{"hop_length": 160, "spec_augment": true, "vocab_size": 32, "encoder_expert_mlp_ratio": 1, "decoder_head_dim": 32, "decoder_parallel_block": false, "lr": 0.0013, "weight_decay": 0.5, "adamw_weight_decay_other_params": 0.01}
Rows from block 2 of the text decoder of a small encoder-decoder audio transcriber, named by matrix and row number. Rows with one number belong to one neuron. Each number is 128 + 32 x the weight over its row's rms, rounded and kept within 0 to 255. All counts start at 0. Numbers have three digits each.
After each neuron's rows are labels from the 100 texts, of 14976, where the neuron reaches its highest value: "tokens" is the input token at the peak. Only what is clearly more common there than usual is listed. The data: read English sentences (LibriTTS-R). In brackets: how many of the 100.
# fc1: MLP up (decoder.blocks.2.mlp.fc1.weight, 512x128), inputs 0-63
# fc2: MLP down (decoder.blocks.2.mlp.fc2.weight, 128x512, transposed), outputs 0-63

fc1.484:132148165186163151152150158182085079130166087102083122152128179170186148117085152151108133133164101134181163151086131165132118147097108120121088144080128116166177142152138108165167148125144126
fc2.484:108094151159193131079123109113138106166146158165208110103100118120067064098116099137132092144155210082084149133128097130099088136131142154173165152146083148108143137126079085105110080161139139
tokens: "a" (38); "d" (26); "o" (18)

fc1.134:094115089150097103129135103104164128132105091098122129182113106140087127138108128092137142184168149174127146131081094114141145062130133219127150179140132124088083087181111139079181112124105153
fc2.134:134151148128116165104131178172139141115195082168156149121113164128215118105153098080177103074175167087137147100152163151113161096150144121134108070156115123130101159103153126132113147109138126
tokens: "o" (100)

fc1.225:141109113132056098119143182119135094135111135165103116116090172099050179153159171070158182147092166138104173161087089110130163119120102189107099128110155132155134138174117136146106134093139134
fc2.225:071130089092152144164115135109120145162149160074153165134139136077176101122105090169119152127111106104113128152178087182138170101161144122108121130105151136120112100098099095125126112068119110
tokens: "i" (64); "w" (8)

fc1.148:146145087128128113080172144164109087115109145088109158138134117160140116193092092136102109148116102087139114135132082091118127133107137125164071146147075110110166141095112190167161080166209068
fc2.148:062094123156145080116115073114137168179136071134124097122101151063069107062129095125087148149169124165114115136109124162110123133119150131103148089134116186136059099168104020117109130098099184
tokens: "s" (47); "t" (15); "l" (8)

fc1.412:102129159129103109102117177133145102127125097120153110122140117174126108182138075172149121128095113107164188157100065189096123156120113097138053082121133137107150159161153167173157073184191048
fc2.412:040096133119194146137110107147160129136090100126131125142189178100197173116159194086068096101137121065158115147121168175128080105146169121112098139094151139130140099084155123103142171116145136
tokens: "s" (43); "u" (13)

fc1.66:108079115100048189164095169156138107133155151105126136210139127055111198114100096121143127109113115128121144135102171050125125102107078117094060133170143133112136137126118131119157139091094172
fc2.66:139112117175129123104118084110133114154090202168139116091118073056149141102144147164130169133124100148134110135197031220135176178125154103160118093122102161138119129124135137135080121126126123
tokens: "i" (49); "e" (27); "y" (9)

fc1.318:083175154174132066075071155105138106104158110119070121076099125104107113098087158159176042172068150128134108179114107085123133135047135109099061140115160090148144132174163095108170181116096091
fc2.318:104152143102111186098196128160160116170087132174139177181193152139145128096167067116165172130162152171141128149172214175157137137144140148103156102109068129066053118124098103121130140120118123
tokens: "i" (39); "<end>" (26); "a" (25)

fc1.238:167194170147116178118112117171093127130143100129094155118102118066167126146149137116230090118156174119173151119137103164185131145120101097155085078121084111121132086170104105110138108145110149
fc2.238:102077092145185064112170087087180110109073177100119082183090168128187105066111115180101124150079147166103144110118124090103070155087128142112156179104099137112110111079089156126135166129153085
tokens: "<end>" (67); "'" (19); "y" (14)

fc1.457:095138232099189096129082136109120158097112153123115098133119172119099128155093122149123121142087119134093103116115091163121106080113154135173086085117120140128157069178149125133148139104122112
fc2.457:100127105125073115096124151180202139143154107155108145188160088123149148056132119126105112052091134109111123146100091136112093190136104176142119156085127139168091145090105131107154179145128117
tokens: "a" (47); "o" (43)

fc1.65:120116144088119145183168122138042155071094088103157161119101159177124131074122134148133140149125150166087197106146136120105146124075106147156134118161190126186198104186113117106089118059102123
fc2.65:104061144165159184128073153168119109109129148134114160096158081068157115121160116107135121072107101164151122128161162090110132094134148043112127089082149098119069135123091139074096096164109131
tokens: "o" (86); "y" (14)

fc1.390:107135128127105110113153105229147179135172190173093106130117156115103092112144167123135113199089176132140146144153049112126138113146170098072111113084113139059143111182115123175096145091126107
fc2.390:132136064164122142130113156063114074100059097084126159126122114102102080121118076106074148079143114117089094095120174152113103148100113133150138128133131148203163138149118148098152126124183128
tokens: "m" (91)

fc1.408:064103122138151073132153174115110064084152191142121100134081127153165164164101137129145138091115100125135148180138194110132144102186148131115152139110107128092120134113133105120165187115108148
fc2.408:145168134139099146158140077131136108134077080120114115145129171117168129091186120121120113160067139098127120112111108123136102114069062104143194121144144182110170081142157127091104108145129106
tokens: "i" (93)

fc1.391:174106098085139140095094092160126107082082116174136109085150106091085130079132137157182079104127151151136079101227113113139136162161148111136134121116073138101191118171142163144145134097118133
fc2.391:142164134122102128135090155111125187097149116128152102164163148153104152171110156180108160096167106150081121143147148133128166121090103134170160155139182122190114214138129096113090121105133094
tokens: "o" (97)

fc1.401:105160170107100087183120193116176111097110156126139125128111106057110088150074148185110109096122121178123097134123104098109149140137091137099181110166169107112146132170128126108125086211156117
fc2.401:178108160138182104124106127189145195127163094153169218107135116143171098107182157072166125146135122079168175108158094149149126118152134109193113135094087121094138159063117152084110167099151168
tokens: "a" (83)

fc1.108:119120194187166131121119098129102196107123092143102132154127138131129095100119211168154173127115159102126114115093156148136066096072144127152116158144073127209173156163135080088099163121113138
fc2.108:098110119107134135161127156131123116117130195137171108161120146152150122112128123128114158082087101104124157127164148128145115217113173153152119087067186127105119069081124113110097063165118109
tokens: "l" (88)

fc1.213:125197157114111127121115130093114161126108149121152122162105123096065148188057152142067113111128086135131142178123133096171118170101071174133111145124090114159120095163110091147069092190133120
fc2.213:093141132147162112110123128110144158140139118111114143140121157157173127136202105144117111134128189083110116130077121174094065154107117133183122118111159155136114148112081135098177198066128061
tokens: "<end>" (32); "e" (28); "r" (22)

fc1.432:096112131148169131118161156183120129080144054135170171157127138109150116088104170121158090077124122097069146081126174168183124123116130191112127111121142122152181142161134105114124100082151148
fc2.432:171134098115145168135129128154159143072095243135116155104188096124126129160148084195074160107143102162145109099134117140125149127138149028085172150118158118094122146139155124150154134156098089
tokens: "o" (85); "t" (15)

fc1.344:092135118144103104131083139124114122117142153122144124159150067136109096130072168127184128142139158149079189131190124141106177101138034118133151081150133093134127117110112157130127145150093147
fc2.344:162121068136115081104136147121138106121143096109091112104102206120159182115152100160083093135132119088161113143099082145204139156130178140120076131119137140097173108149145124122099084164139044
tokens: "i" (84)

fc1.325:112125175147155030151086090098104121122172116116097126165086100161097164184144150131099102106148126145133100117123136131118073164099170067095133136131094126111171131127130117164143166111088091
fc2.325:078132073091089195114147133144130090090076127170166110116105149150164117081177160123098176128108166094105134112138145078136118113134106102105129122106131146175129139157135144084098144196148168
tokens: "s" (83); "a" (16)

fc1.374:178142132125130097111113103093147122121210229151146111156145107162092127139119167163065122131151192136131083141150153144174126100162117189080198182144097161127127119112143182158097167143132137
fc2.374:103130136206105124183109197121115101151102115154121084084119183085107148086116140132173174142101121116129203120087128123090117134097081091171070082121100076133172118175110094117100135133124147
tokens: "m" (85)

fc1.450:158148138133125142105098107105112158095145178178142125173133099148159105131127127102111151111165120160064113122175100135174063091145123160218124129122188113104101138189198099130145157086127138
fc2.450:098159112152130092177099186138109069130165126128154163088145120133120099118107134149130115140152172143161140140085143158102134173119134078135178138123059147103106146048086154109107091109154079
tokens: "h" (27); "m" (17); "u" (14); "c" (9)

fc1.371:122101191170172153179133069115122203174131082141141122189147196074128117155098118062103148132104196109085159139134149138127124122119112181120111145093137080150166109194131123095091135118088119
fc2.371:131127131113117088128134132169097074054123171160155101196114119164125167082126080185071089154137150109124112125160116091052109145151116082144096207126122180080125144109153155169106156109205118
tokens: "m" (50); "p" (25); "s" (19)

fc1.434:131071119125103149087193106130153150104136099085137140071089134135055105121100126133111158112106143088111138166112131173110128126175091197087115124133085147132157137107102133208159099128139108
fc2.434:168111078106166131163114142170147175104109142177149111187142065151134125095117088133171140083147076107121120127103120112147136116110151111136154121152209121150092083064082113149083189101139123
tokens: "h" (60); "v" (29)

fc1.272:172044147103186139167142067148061058080117121158144169137147151067157167116100130136101080168173107124112208129101189140121104199115175105150098136147113086114138100154132113109162159123203139
fc2.272:157152130164170080148114149161118164136152157146128108150131122129132083116121139141114143136135153104115080100114182172149123106110091094148176133147042143136118145115125118086125068116104081
tokens: "<end>" (37); "r" (33); "y" (15); "s" (12)

fc1.417:057148131095121114117108055090091049134128187152157146137166119141168154108142107135111029099138089073146174129139127168137102097134099083107147134179094156129151138194150137093151182127202126
fc2.417:204122066170157166126145185154150160143109105141133074151122145189130097133157183147135160109093111139188143198135166122152092117138090181143160116045133095157123050094116128133144131131156139
tokens: "s" (92)

fc1.22:108148171118074149121152116151148162131177131141120095090112190122142108161070130127122145155136157119120155132040129157097100089121108141111072089095146157101136254205136148063194139105102171
fc2.22:163175107162115164124112111112093123111119138112096152136124105160128085193159116111160122171088114175095150135206095120121173148148129109195204134164168145111093093125141089189122130108162114
tokens: "m" (100)

fc1.196:092107161124158125163092100174107064122131137146117170050101117119153095164108135093121111099090175157191151139123134133163184127126146124113060147114141144120157146157138165135141106157129118
fc2.196:112098112164133111061082128128130161055090111118094111185153068122095118098086117144120097105171079129117141129120111097103180118117164104103112196131131129140157105118170089120131120122122105
tokens: "<end>" (67); "e" (24)

fc1.502:210103102125111109185188098115130131144121168134143107089189143097103145160178122075090115078155119133092152114160093105144160151134092090113104152134060129111156119124059125086127131090181135
fc2.502:084123121135118120100053194094112113148137149123140116144151101092092176142094211129135144192070127131121114116107121181098135129106154164108100089144132169158132118145121089112196091138118128
tokens: "m" (50); "r" (31); "l" (10)

fc1.279:173153111120093088083141132097174092164119164155122092090122190095102060121094153139117091136150105145133196125106130185144153116143168135146136117135137121176159117169201102167173137138121110
fc2.279:126069145148145082111123120156079118150069149126165195159086170159137122160102116124124121091173142086140111130148146144104131116136147155147128133133114098171125109137055120135080194111172175
tokens: "a" (72); "'" (28)

fc1.437:135099116118175149094092154118085167078146150199147092133133102165088157106123166131125147159152067073180153135139112127123102123171128101163088159105167178180149099160120105074095089110157099
fc2.437:130123149101083083201116111157133112148126144095106175080106176077170088119101131163146107117173095189150117139149152121156093088125088144155133130161106084124195149129092112115104095111088156
tokens: "s" (48); "a" (39)

fc1.143:129045155203068096156067180135162165150148145139107138121108103079110163105102108191075112107135122115105129094093088111111128144139122093124130144167208103138119133150095147109147152139144122
fc2.143:216113128141189185131143134128056164105128092096146104078129118157149101128138148084139092146124094132139186134162172149150098128149134131128133102079094065088166117072112164110151111115095152
tokens: "l" (50); "d" (25)

fc1.424:117119078156113149139120121148125139139079139106133159109129107183092161104129164120094168128112128118126134114122093051134137128126153147165121166197065157151116109120090122180099126141139133
fc2.424:091150148067120090162122139149106133129140127118064096101151121071105142156125123136187082122156157121030146108119155190115147096083172065148113103120135139049183134086190107109147120154155142
tokens: "l" (100)

fc1.55:121159211070145151078122167106130129127140120136106152072185087092044171108143117133148118098166118161103113132186124121142102116122160141125131111147134097176105095081139150166104161147074184
fc2.55:134083113163079092160100116138168150144184149171113134137107198137150143096156127146093118172105196090113115136095190132126162114136121103154096120114074106137137166128065122163160106099201072
tokens: "i" (34); "a" (24); "u" (18); "l" (15)

fc1.293:157107116122156123091072106147144101076130097130116125121084098123136084176071116157123165148159141155131088091144106158140097076106144118153074121117166064108150049158096177132099179073110089
fc2.293:100109137106095135134162171103109122164079109178130153171147094130149133106174094130123088130180113119070149138174156086088162115174137166140139164106088189139104150110136056120058091172133138
tokens: "o" (48); "t" (26); "p" (16)

fc1.442:134132131121120137147122119139150100124091119144130177149113150090192121075161169157061133091142115058064134136122116114091090175164074099132143160129161122126138137139115089120120118081116201
fc2.442:060144184114139131138193131108125121119130159098118147127179122128138099128145079122135096127169089125200116131088154117158116093088172143143151148171163186101173123113199161183185162155139118
tokens: "s" (93)

fc1.95:131087153141127088098208081123077138111101076142190155202131100125105136153165149126151098101138117089141154150116139114159107159164119151106103091092102152122150087121145118054141127146119140
fc2.95:136102120144129127174056132182191073089183193065110118117105083112106130066092131185138117114143102141136115162114131151142140100168118103162152179164186105094174174135111130106103163079109164
tokens: "o" (65); "t" (23)