A small encoder-decoder audio transcriber, trained from scratch.
Model: log mel input, encoder arch transformer, encoder norm layernorm, encoder moe top_k, encoder layers 8, encoder width 320, decoder width 128, decoder layers 10, decoder norm layernorm.
Training: soap at rate 0.0013, 3500 steps, batches of 64.
Rows from block 2 of the text decoder of a small encoder-decoder audio transcriber, named by matrix and row number. Rows with one number belong to one neuron. Each number is 128 + 32 x the weight over its row's rms, rounded and kept within 0 to 255. All counts start at 0. Numbers have three digits each.
After each neuron's rows are labels from the 100 texts, of 14976, where the neuron reaches its highest value: "tokens" is the input token at the peak. Only what is clearly more common there than usual is listed. The data: read English sentences (LibriTTS-R).
# fc1: MLP up (decoder.blocks.2.mlp.fc1.weight, 512x128), inputs 0-63
# fc2: MLP down (decoder.blocks.2.mlp.fc2.weight, 128x512, transposed), outputs 0-63

fc1.456:159112130195096153129102096145116163138135109170143139089131162109116127077136151136125150134098072119184171109128109129178144164122131137098130146131110145130125121165120100111176129162200155
fc2.456:164149156066169151124177128119139129116121136099097123175179118157108138203122132123143130101127145169106121164116138170101116047094125146181157108149184133153160177071208133166103136183123113
tokens: "h"; "l"; "t"; "s"

fc1.153:092127141129089133145169142132074098125138100138176178157155135136141153159131162116148171148095126129118125089118153078086116195084149145159110123119144187139188088084141152168085128184100103
fc2.153:111111117075162135094096101155133090168083162127103185107092131086167119142093074152121124084183112058146055192122102091156139126126088135085077170145120152085056129150101129116162166138126128
tokens: "e"; "t"; "<end>"

fc1.152:161093135129159164126102145149180157132102115127096147075143147190142161166113215085121173083131150136114106158124131124079088159168109119129150068124095141139096125072177207153125147125136140
fc2.152:148132161110118150156078129080146131153171065165092097148168115134119216099087104194187118126127122101192095067092180152158147174133137133105118116136102105149145173150111149115212175124132083
tokens: "n"; "h"

fc1.409:123128126124158124083156097147154064056128089112071104100113091089110120087059133153130181163137088082150144131157180161150112175164123156144083140198144115128137119136157155193179083133141137
fc2.409:192165169122135123193117213135146191126134087136120131132176162119127131174160091180103149120181098097122089099074157109161132141085093136101203125155079146167148091117097140098137155088111155
tokens: "f"; "r"

fc1.368:087056148160141133128142160120134170089077167117168120094188135080106138163121106147174139161107173134105116161111098146171100165240107142114154137179079133102121102143128129102141177062099047
fc2.368:113177149090134121186121109130106078080147100085092156180127077174182110109125094114120125108152095115120104144155156106113145105127159153169083104105131091133144107092160148163097139156166209
tokens: "t"; "u"

fc1.400:115153172102133188175094108102133143135163142122106080074119107138107123095165120104086128083136148114132108150098117153162156054156125197114159113131133163183143162179188089111142124143109101
fc2.400:195143110169166181073162146116208153090124109049138187113154139112168105182129137162151146176127149117135149092133138104119110152166108078121141163110147081087146152117126140142136144111125082
tokens: "a"; "i"

fc1.109:132136135107055110189152144187163104096108122139123129163094118166157124141119186156095153123141151144120082175129087078121130152131186110166082164120175140118095153198032101101110091208148091
fc2.109:154139164155130185107117111141108127126152169136150133092117129133100060150135119145161118103160122173075198173162102151096094139096110147135137138184095163134179066119140123115158172053079112
tokens: "t"; "h"; "k"; "<end>"

fc1.261:207143133111104115159092120113117121128107162179136176156104199174114161075148100116132093171135107074073164121145160194155132118155156098079128069129074167146144164143083100144118156064142154
fc2.261:092116149161127171107128114117065091150110147094155089134106129083158082164146132210113154131137134162108085121115128126144170153162088147191105156122146143146134091124152171115146079177097074
tokens: "n"

fc1.131:151143125097083090090161171165158126157105108123158057131099193132111174117137123122134120164065101163114142177186133087108111177092139133105121109116136133099170122177127105116112143122144192
fc2.131:107143106166195153170075098143088146093112118172165115124102114116180120178156125162143178133146133111103081166113204120112136132123137175134113128131123166120119140064129075133175077182158095
tokens: "e"; "l"

fc1.56:159122126087159119173178106070149114089160116116109116182132142128100146124142117146167112124129107114078142089136090221157140129138171120078182128169065079089126085123081209184112190132124127
fc2.56:102139133108089142177173125124145148129175100188114125068081147110132106111125122145097131088174125111190173075100116117113176157108105097086097060105115116177189153121070074099123120088103087
tokens: "f"; "o"; "q"

fc1.491:140183099101157160144072178167103153075101120153141098152141097147130125141069153135153117131129057137159165078070110097136096090077151146138149146143174119139144103150182143122177124070119168
fc2.491:174130150139122105105161162137198113181141091152165211136110099096098104197185132153143143111134100128127122137155148132148126160183115101131134143118105136101105090110114121155103161143134108
tokens: "i"; "t"; "u"

fc1.116:124086145140188129144116162118153136070111061111121155082058114129142120161132196056135104114136105155143122179113107097144155135080102175124096142137107096146149135127139168107102169111130108
fc2.116:100134147086114133046097114135095124136143171188139138184145106151174114093137157159123204125077160093120107129115156138225119115177177107137142129138095160114111137072190116120169105214119126
tokens: "d"; "s"

fc1.341:129145143121128136137123138123061155111118185176153195091102093114125132084100119084121150091079104126160136133117116169110122092103153161128154107112142134101178103152146107068116192167120103
fc2.341:119114108130119155133167128154173090151134124108098134170096052150144062149167155121153196133178088142083180166118115115113087103150087127155133159138144100122097112115119117165135136176161111
tokens: "h"; "o"; "s"; "k"

fc1.246:069163119172129128171189193129192109105150124098126106106118119152175084146096143153098047148140112131078101163077143178113101182103106141088125141121130192082152160125109144138156147156137100
fc2.246:156105141088148159066124106123086135171155061156173163102147099063136083148086102156149133119077137110172169114152142125107140102152165138168137149205135130126120117145105124138187112103176161
tokens: "f"; "o"

fc1.0:146134147057129163125106107172119076142125094103146080111173115155060124128099125125153163170074093126166184140139080122149131120150193093180094138100162128053176151032107153103144120127113139
fc2.0:113088131188062130116121094126144150085135099110081133146100125140135172156197158152124118156088186182120127159082147105142139090119144168121115169129129128161129085164029108176154143050165135
tokens: "a"

fc1.304:138104154176132180137169110145193095111101102150202157115117140110107196111130145096086127101087082125087162115143097103130142103138098127122063162111130098063168076190147126105163131089087066
fc2.304:087130083125137183123126095155137090113105158137111085125139091135148175117122094119131155098105131099126092145118194084087137137129113133117135124143122154091100123078126105114155174169118158
tokens: "t"; "o"

fc1.467:191162120082135109183156170140195131086111189098151114090117154105120102138144131161119180164110149183133147133119107172138122084081160120128141124176152139135129165088094128144138114118082099
fc2.467:099175158143115178112106099104090136116130109207094132151125149121130130137137145149120092149111086111114107137167110089123152137136114135121114127169139115172184139202098140131175169093133179
tokens: "e"; "b"; "i"; "p"

fc1.145:163109087128068126168117117155149076107118125133123130150106144158210100176144169158100131146164123163123114152142093100079097119122152134202153122168107163187142207125126139107099175100143120
fc2.145:130119171178134111170161139148082190159119085122154127078156195144112143107101026038152090092160115131116113125064138090149156132162095124051106127081117130074089108140111104117125143110099099
tokens: "f"

fc1.404:130191158167048096106156121185089116071079113144142125173133114096171082192077144086139131118194163152106156147112150150109115129146167100112101127134153174160156133130132148098153103098171084
fc2.404:117124111130126147074111161140172121163195162107102150091067157180082129061145121151071164122121099083139119139168119140088112167146117139123131136144136115117182098121090164170103135106120159
tokens: "t"; "s"; "m"

fc1.150:037110146135086150113084179157108109166138102166130093131134131119095154167158111176183122142075098061088149130156094098111140153164105131142129138113199061103135059187102087108095095154112100
fc2.150:161196097101133094089163129151118148081097132128125140109126158132139108063131141123066135177141188134140107144120102145124069127150111131109106081168071189154197136144176176157140167121099083
tokens: "i"; "e"

fc1.103:172144140092192066139122107120071101158069107155127114092122138094122115130081077133109076149127143139101195142136119116127124106137146152113100130058122151091127101158110088134114160080138059
fc2.103:100121161141064137141087159118128122080188148159150170128104150170118156144083138107066109098117099109124070199080132125176142163115137157117121157131131150192138123078112103135134167184128084
tokens: "e"; "n"; "s"

fc1.431:129145098167125113100122142159105137076102075101151094125103212109104100124166180173087158122149185113066121149114140086168132148153125137152160164133072078087144134107131181133102196124103129
fc2.431:158137128159121140162155177118092121146187174155108152156081101144122142132160139091197147139128065115130181112157098179121156146109099111112121119146177107136160057156134114076105097129113133
tokens: "h"

fc1.348:095113105126146071128084105159096106177074146207185125133168127119158177147127123190113149128141052098145134089115134135129104146144136143116147123072156110183143131145118185169199127158117113
fc2.348:133185127149130217120088084128086151149173107111131128109120104149150134158202157130171110132127152202143118138132158129100138097140080157139116130171098142105094100113160123084127127089172167
tokens: "c"; "o"

fc1.123:089130151147174157206124144121123112141152090127189091105088129167136133107187113087122125107133069124097117099132159122143133127116115098163142063127118185127197166114152121134089131101096106
fc2.123:137182107097128135084138051161128125104087172117092166128150145076173106165103107141133180197144111083120151156107078132132177118143102106060133186129129154120114150148112115100198104164153133
tokens: "o"; "u"; "d"; "c"

fc1.466:111139104150154122114147098139126163174079114135149177131125113069098088134141115164139178160126143157124138103110161132116075130133129093101060165144090095165184056151099074128152153056146184
fc2.466:094108165129164129164121116167086118151128113121082122142141131147133150104118131147104102114097084109182138140116060117135164130094128177144153176130116176065148126119112172121117081171117118
tokens: "o"

fc1.364:216131087135155090099121123149134103191121082087169154081169182163105151128147105087114188155077090134053129155113110153173099111123099100147129171145096122120123126132094145119113124099092073
fc2.364:128088162135147176092168111148088102118122044148161119156117108144155125130121130162135098122158122138186103055105101072172164152090141128098091151101089137114064118103123120138194180216103111
tokens: "h"; "k"; "t"; "d"

fc1.80:127186165163138071146092098040116139128127133166071127158075130135098079066175116108171078145128127072107090152087094129148113098150151107144110144195091077109120158149071100150118122134118142
fc2.80:096069101151170144111149167111128133113144087062163103154185119124168145162120094079137115076101147173157160099146139145130128079146125128108133080083155069140135113079102133114133084105146121
tokens: "a"; "i"

fc1.21:112086162163138129112141168167139141108153137121179111136116050095123106151123093093124129149175101101188134148108105101105060050080145169184143110108102131141136183152104156122136164175140117
fc2.21:154132115071098142124109119098110159104074110159138143075143187162127066170077149102130099104124083139134103105180128150114131119148141123083124123154125151135100051090106150115161087081122202
tokens: "e"; "l"

fc1.154:147120150117027117146154166064161101112157141168081148107115117082155119131108142154182139101050156152116154177116093159089085101113158163171142080101092146165123170175147076150202105093102201
fc2.154:159173098154105225177147089140134142158177143066187120126158158100162194123158126089107122177089066119139103054145087155084143156151096137140147169101129142086134072166107116137089152141133118
tokens: "i"

fc1.490:153126158120116148099142127147148055178110075086155112118108095108123169193134126106140176109115174109083118108127080086112147164081128163086118112183112102113127156144133191166145185117095090
fc2.490:074120117132112143151099140081153149095136158120138121105103143061164145068113149129138143128178123123110143150113101141154126129120154103069150157100158164124134135117162121114150150118120118
tokens: "d"

fc1.273:120153076131161116143117156208062132157153202153154149064050162115158152132110130169125094120135132182115137175160075070149083160127103101191158171133125128120106141133075153088102129176140096
fc2.273:107135168119110102116186134090084141096086109138112114163165112157110083145104100129132105120146119093071087094144166072081164103048146143141112185202097173178071088124140127183138104084125131
tokens: "h"; "y"

fc1.217:114115090119129124086154109135113153162103139158129150072116109158112107130153100131113142123138101079118153149163130163201110127129116078146108102149124171125096097143115176155106109148185088
fc2.217:095130103084134142152116106131172113101118132105082130082145140166119119127118170146152172173155164163125088123099174132109073181097091160142141149183154147095094097122157118137073197140107153
tokens: "c"

fc1.508:086124147088148123100153080150089155115176108090127097101104174154137177106089145144139166100156087184064170108133147111102113110163117084153122123125143081112136130094047105106141124078119127
fc2.508:085093149108052140166128155063120162052102148176087131153116147079108130092141129101100114148070137126185122136114122083152162098131167129147121112099132184128140113144113094132116086101131173
tokens: "c"; "s"; "v"

fc1.89:129100145127173113149108035149133154171124085154132109133138108207116141160124124168097090105161148114137137098093128182087080129140098171146077173065076184137094162141139125125143088152128111
fc2.89:119117104100169128112119149148083110104157127124115136149071146077093154141207129122125147118098142157131136137140174144148090084142121088133064065162101075135092104094121121114156119104138191
tokens: "c"

fc1.86:145121067111131138133137123104122156147132161105187045130152111064102112164109092171100166138116153120077171107118145097151159173104175077104119130128154134117198128161099105137109151136127092
fc2.86:107066154194161101129142164075104078091137111170126186116154159136112084100088134084099104093067079115163180127150098115133122161073130143164091122083109136143159094134105095166080114156108145
tokens: "f"; "d"

fc1.306:108149132137163038218164131140034119156139130071146102095102119144141130094112113124178132119123102073132163111110135162156138105149114103142130100127118120112123095166137114143123133100155135
fc2.306:139155089109146167085105115108163133053114167129124098151132138111154118104119148116085221187152146190140175166157131081143154117063088154164133177109134147143163100069141057124153053097137172
tokens: "t"; "u"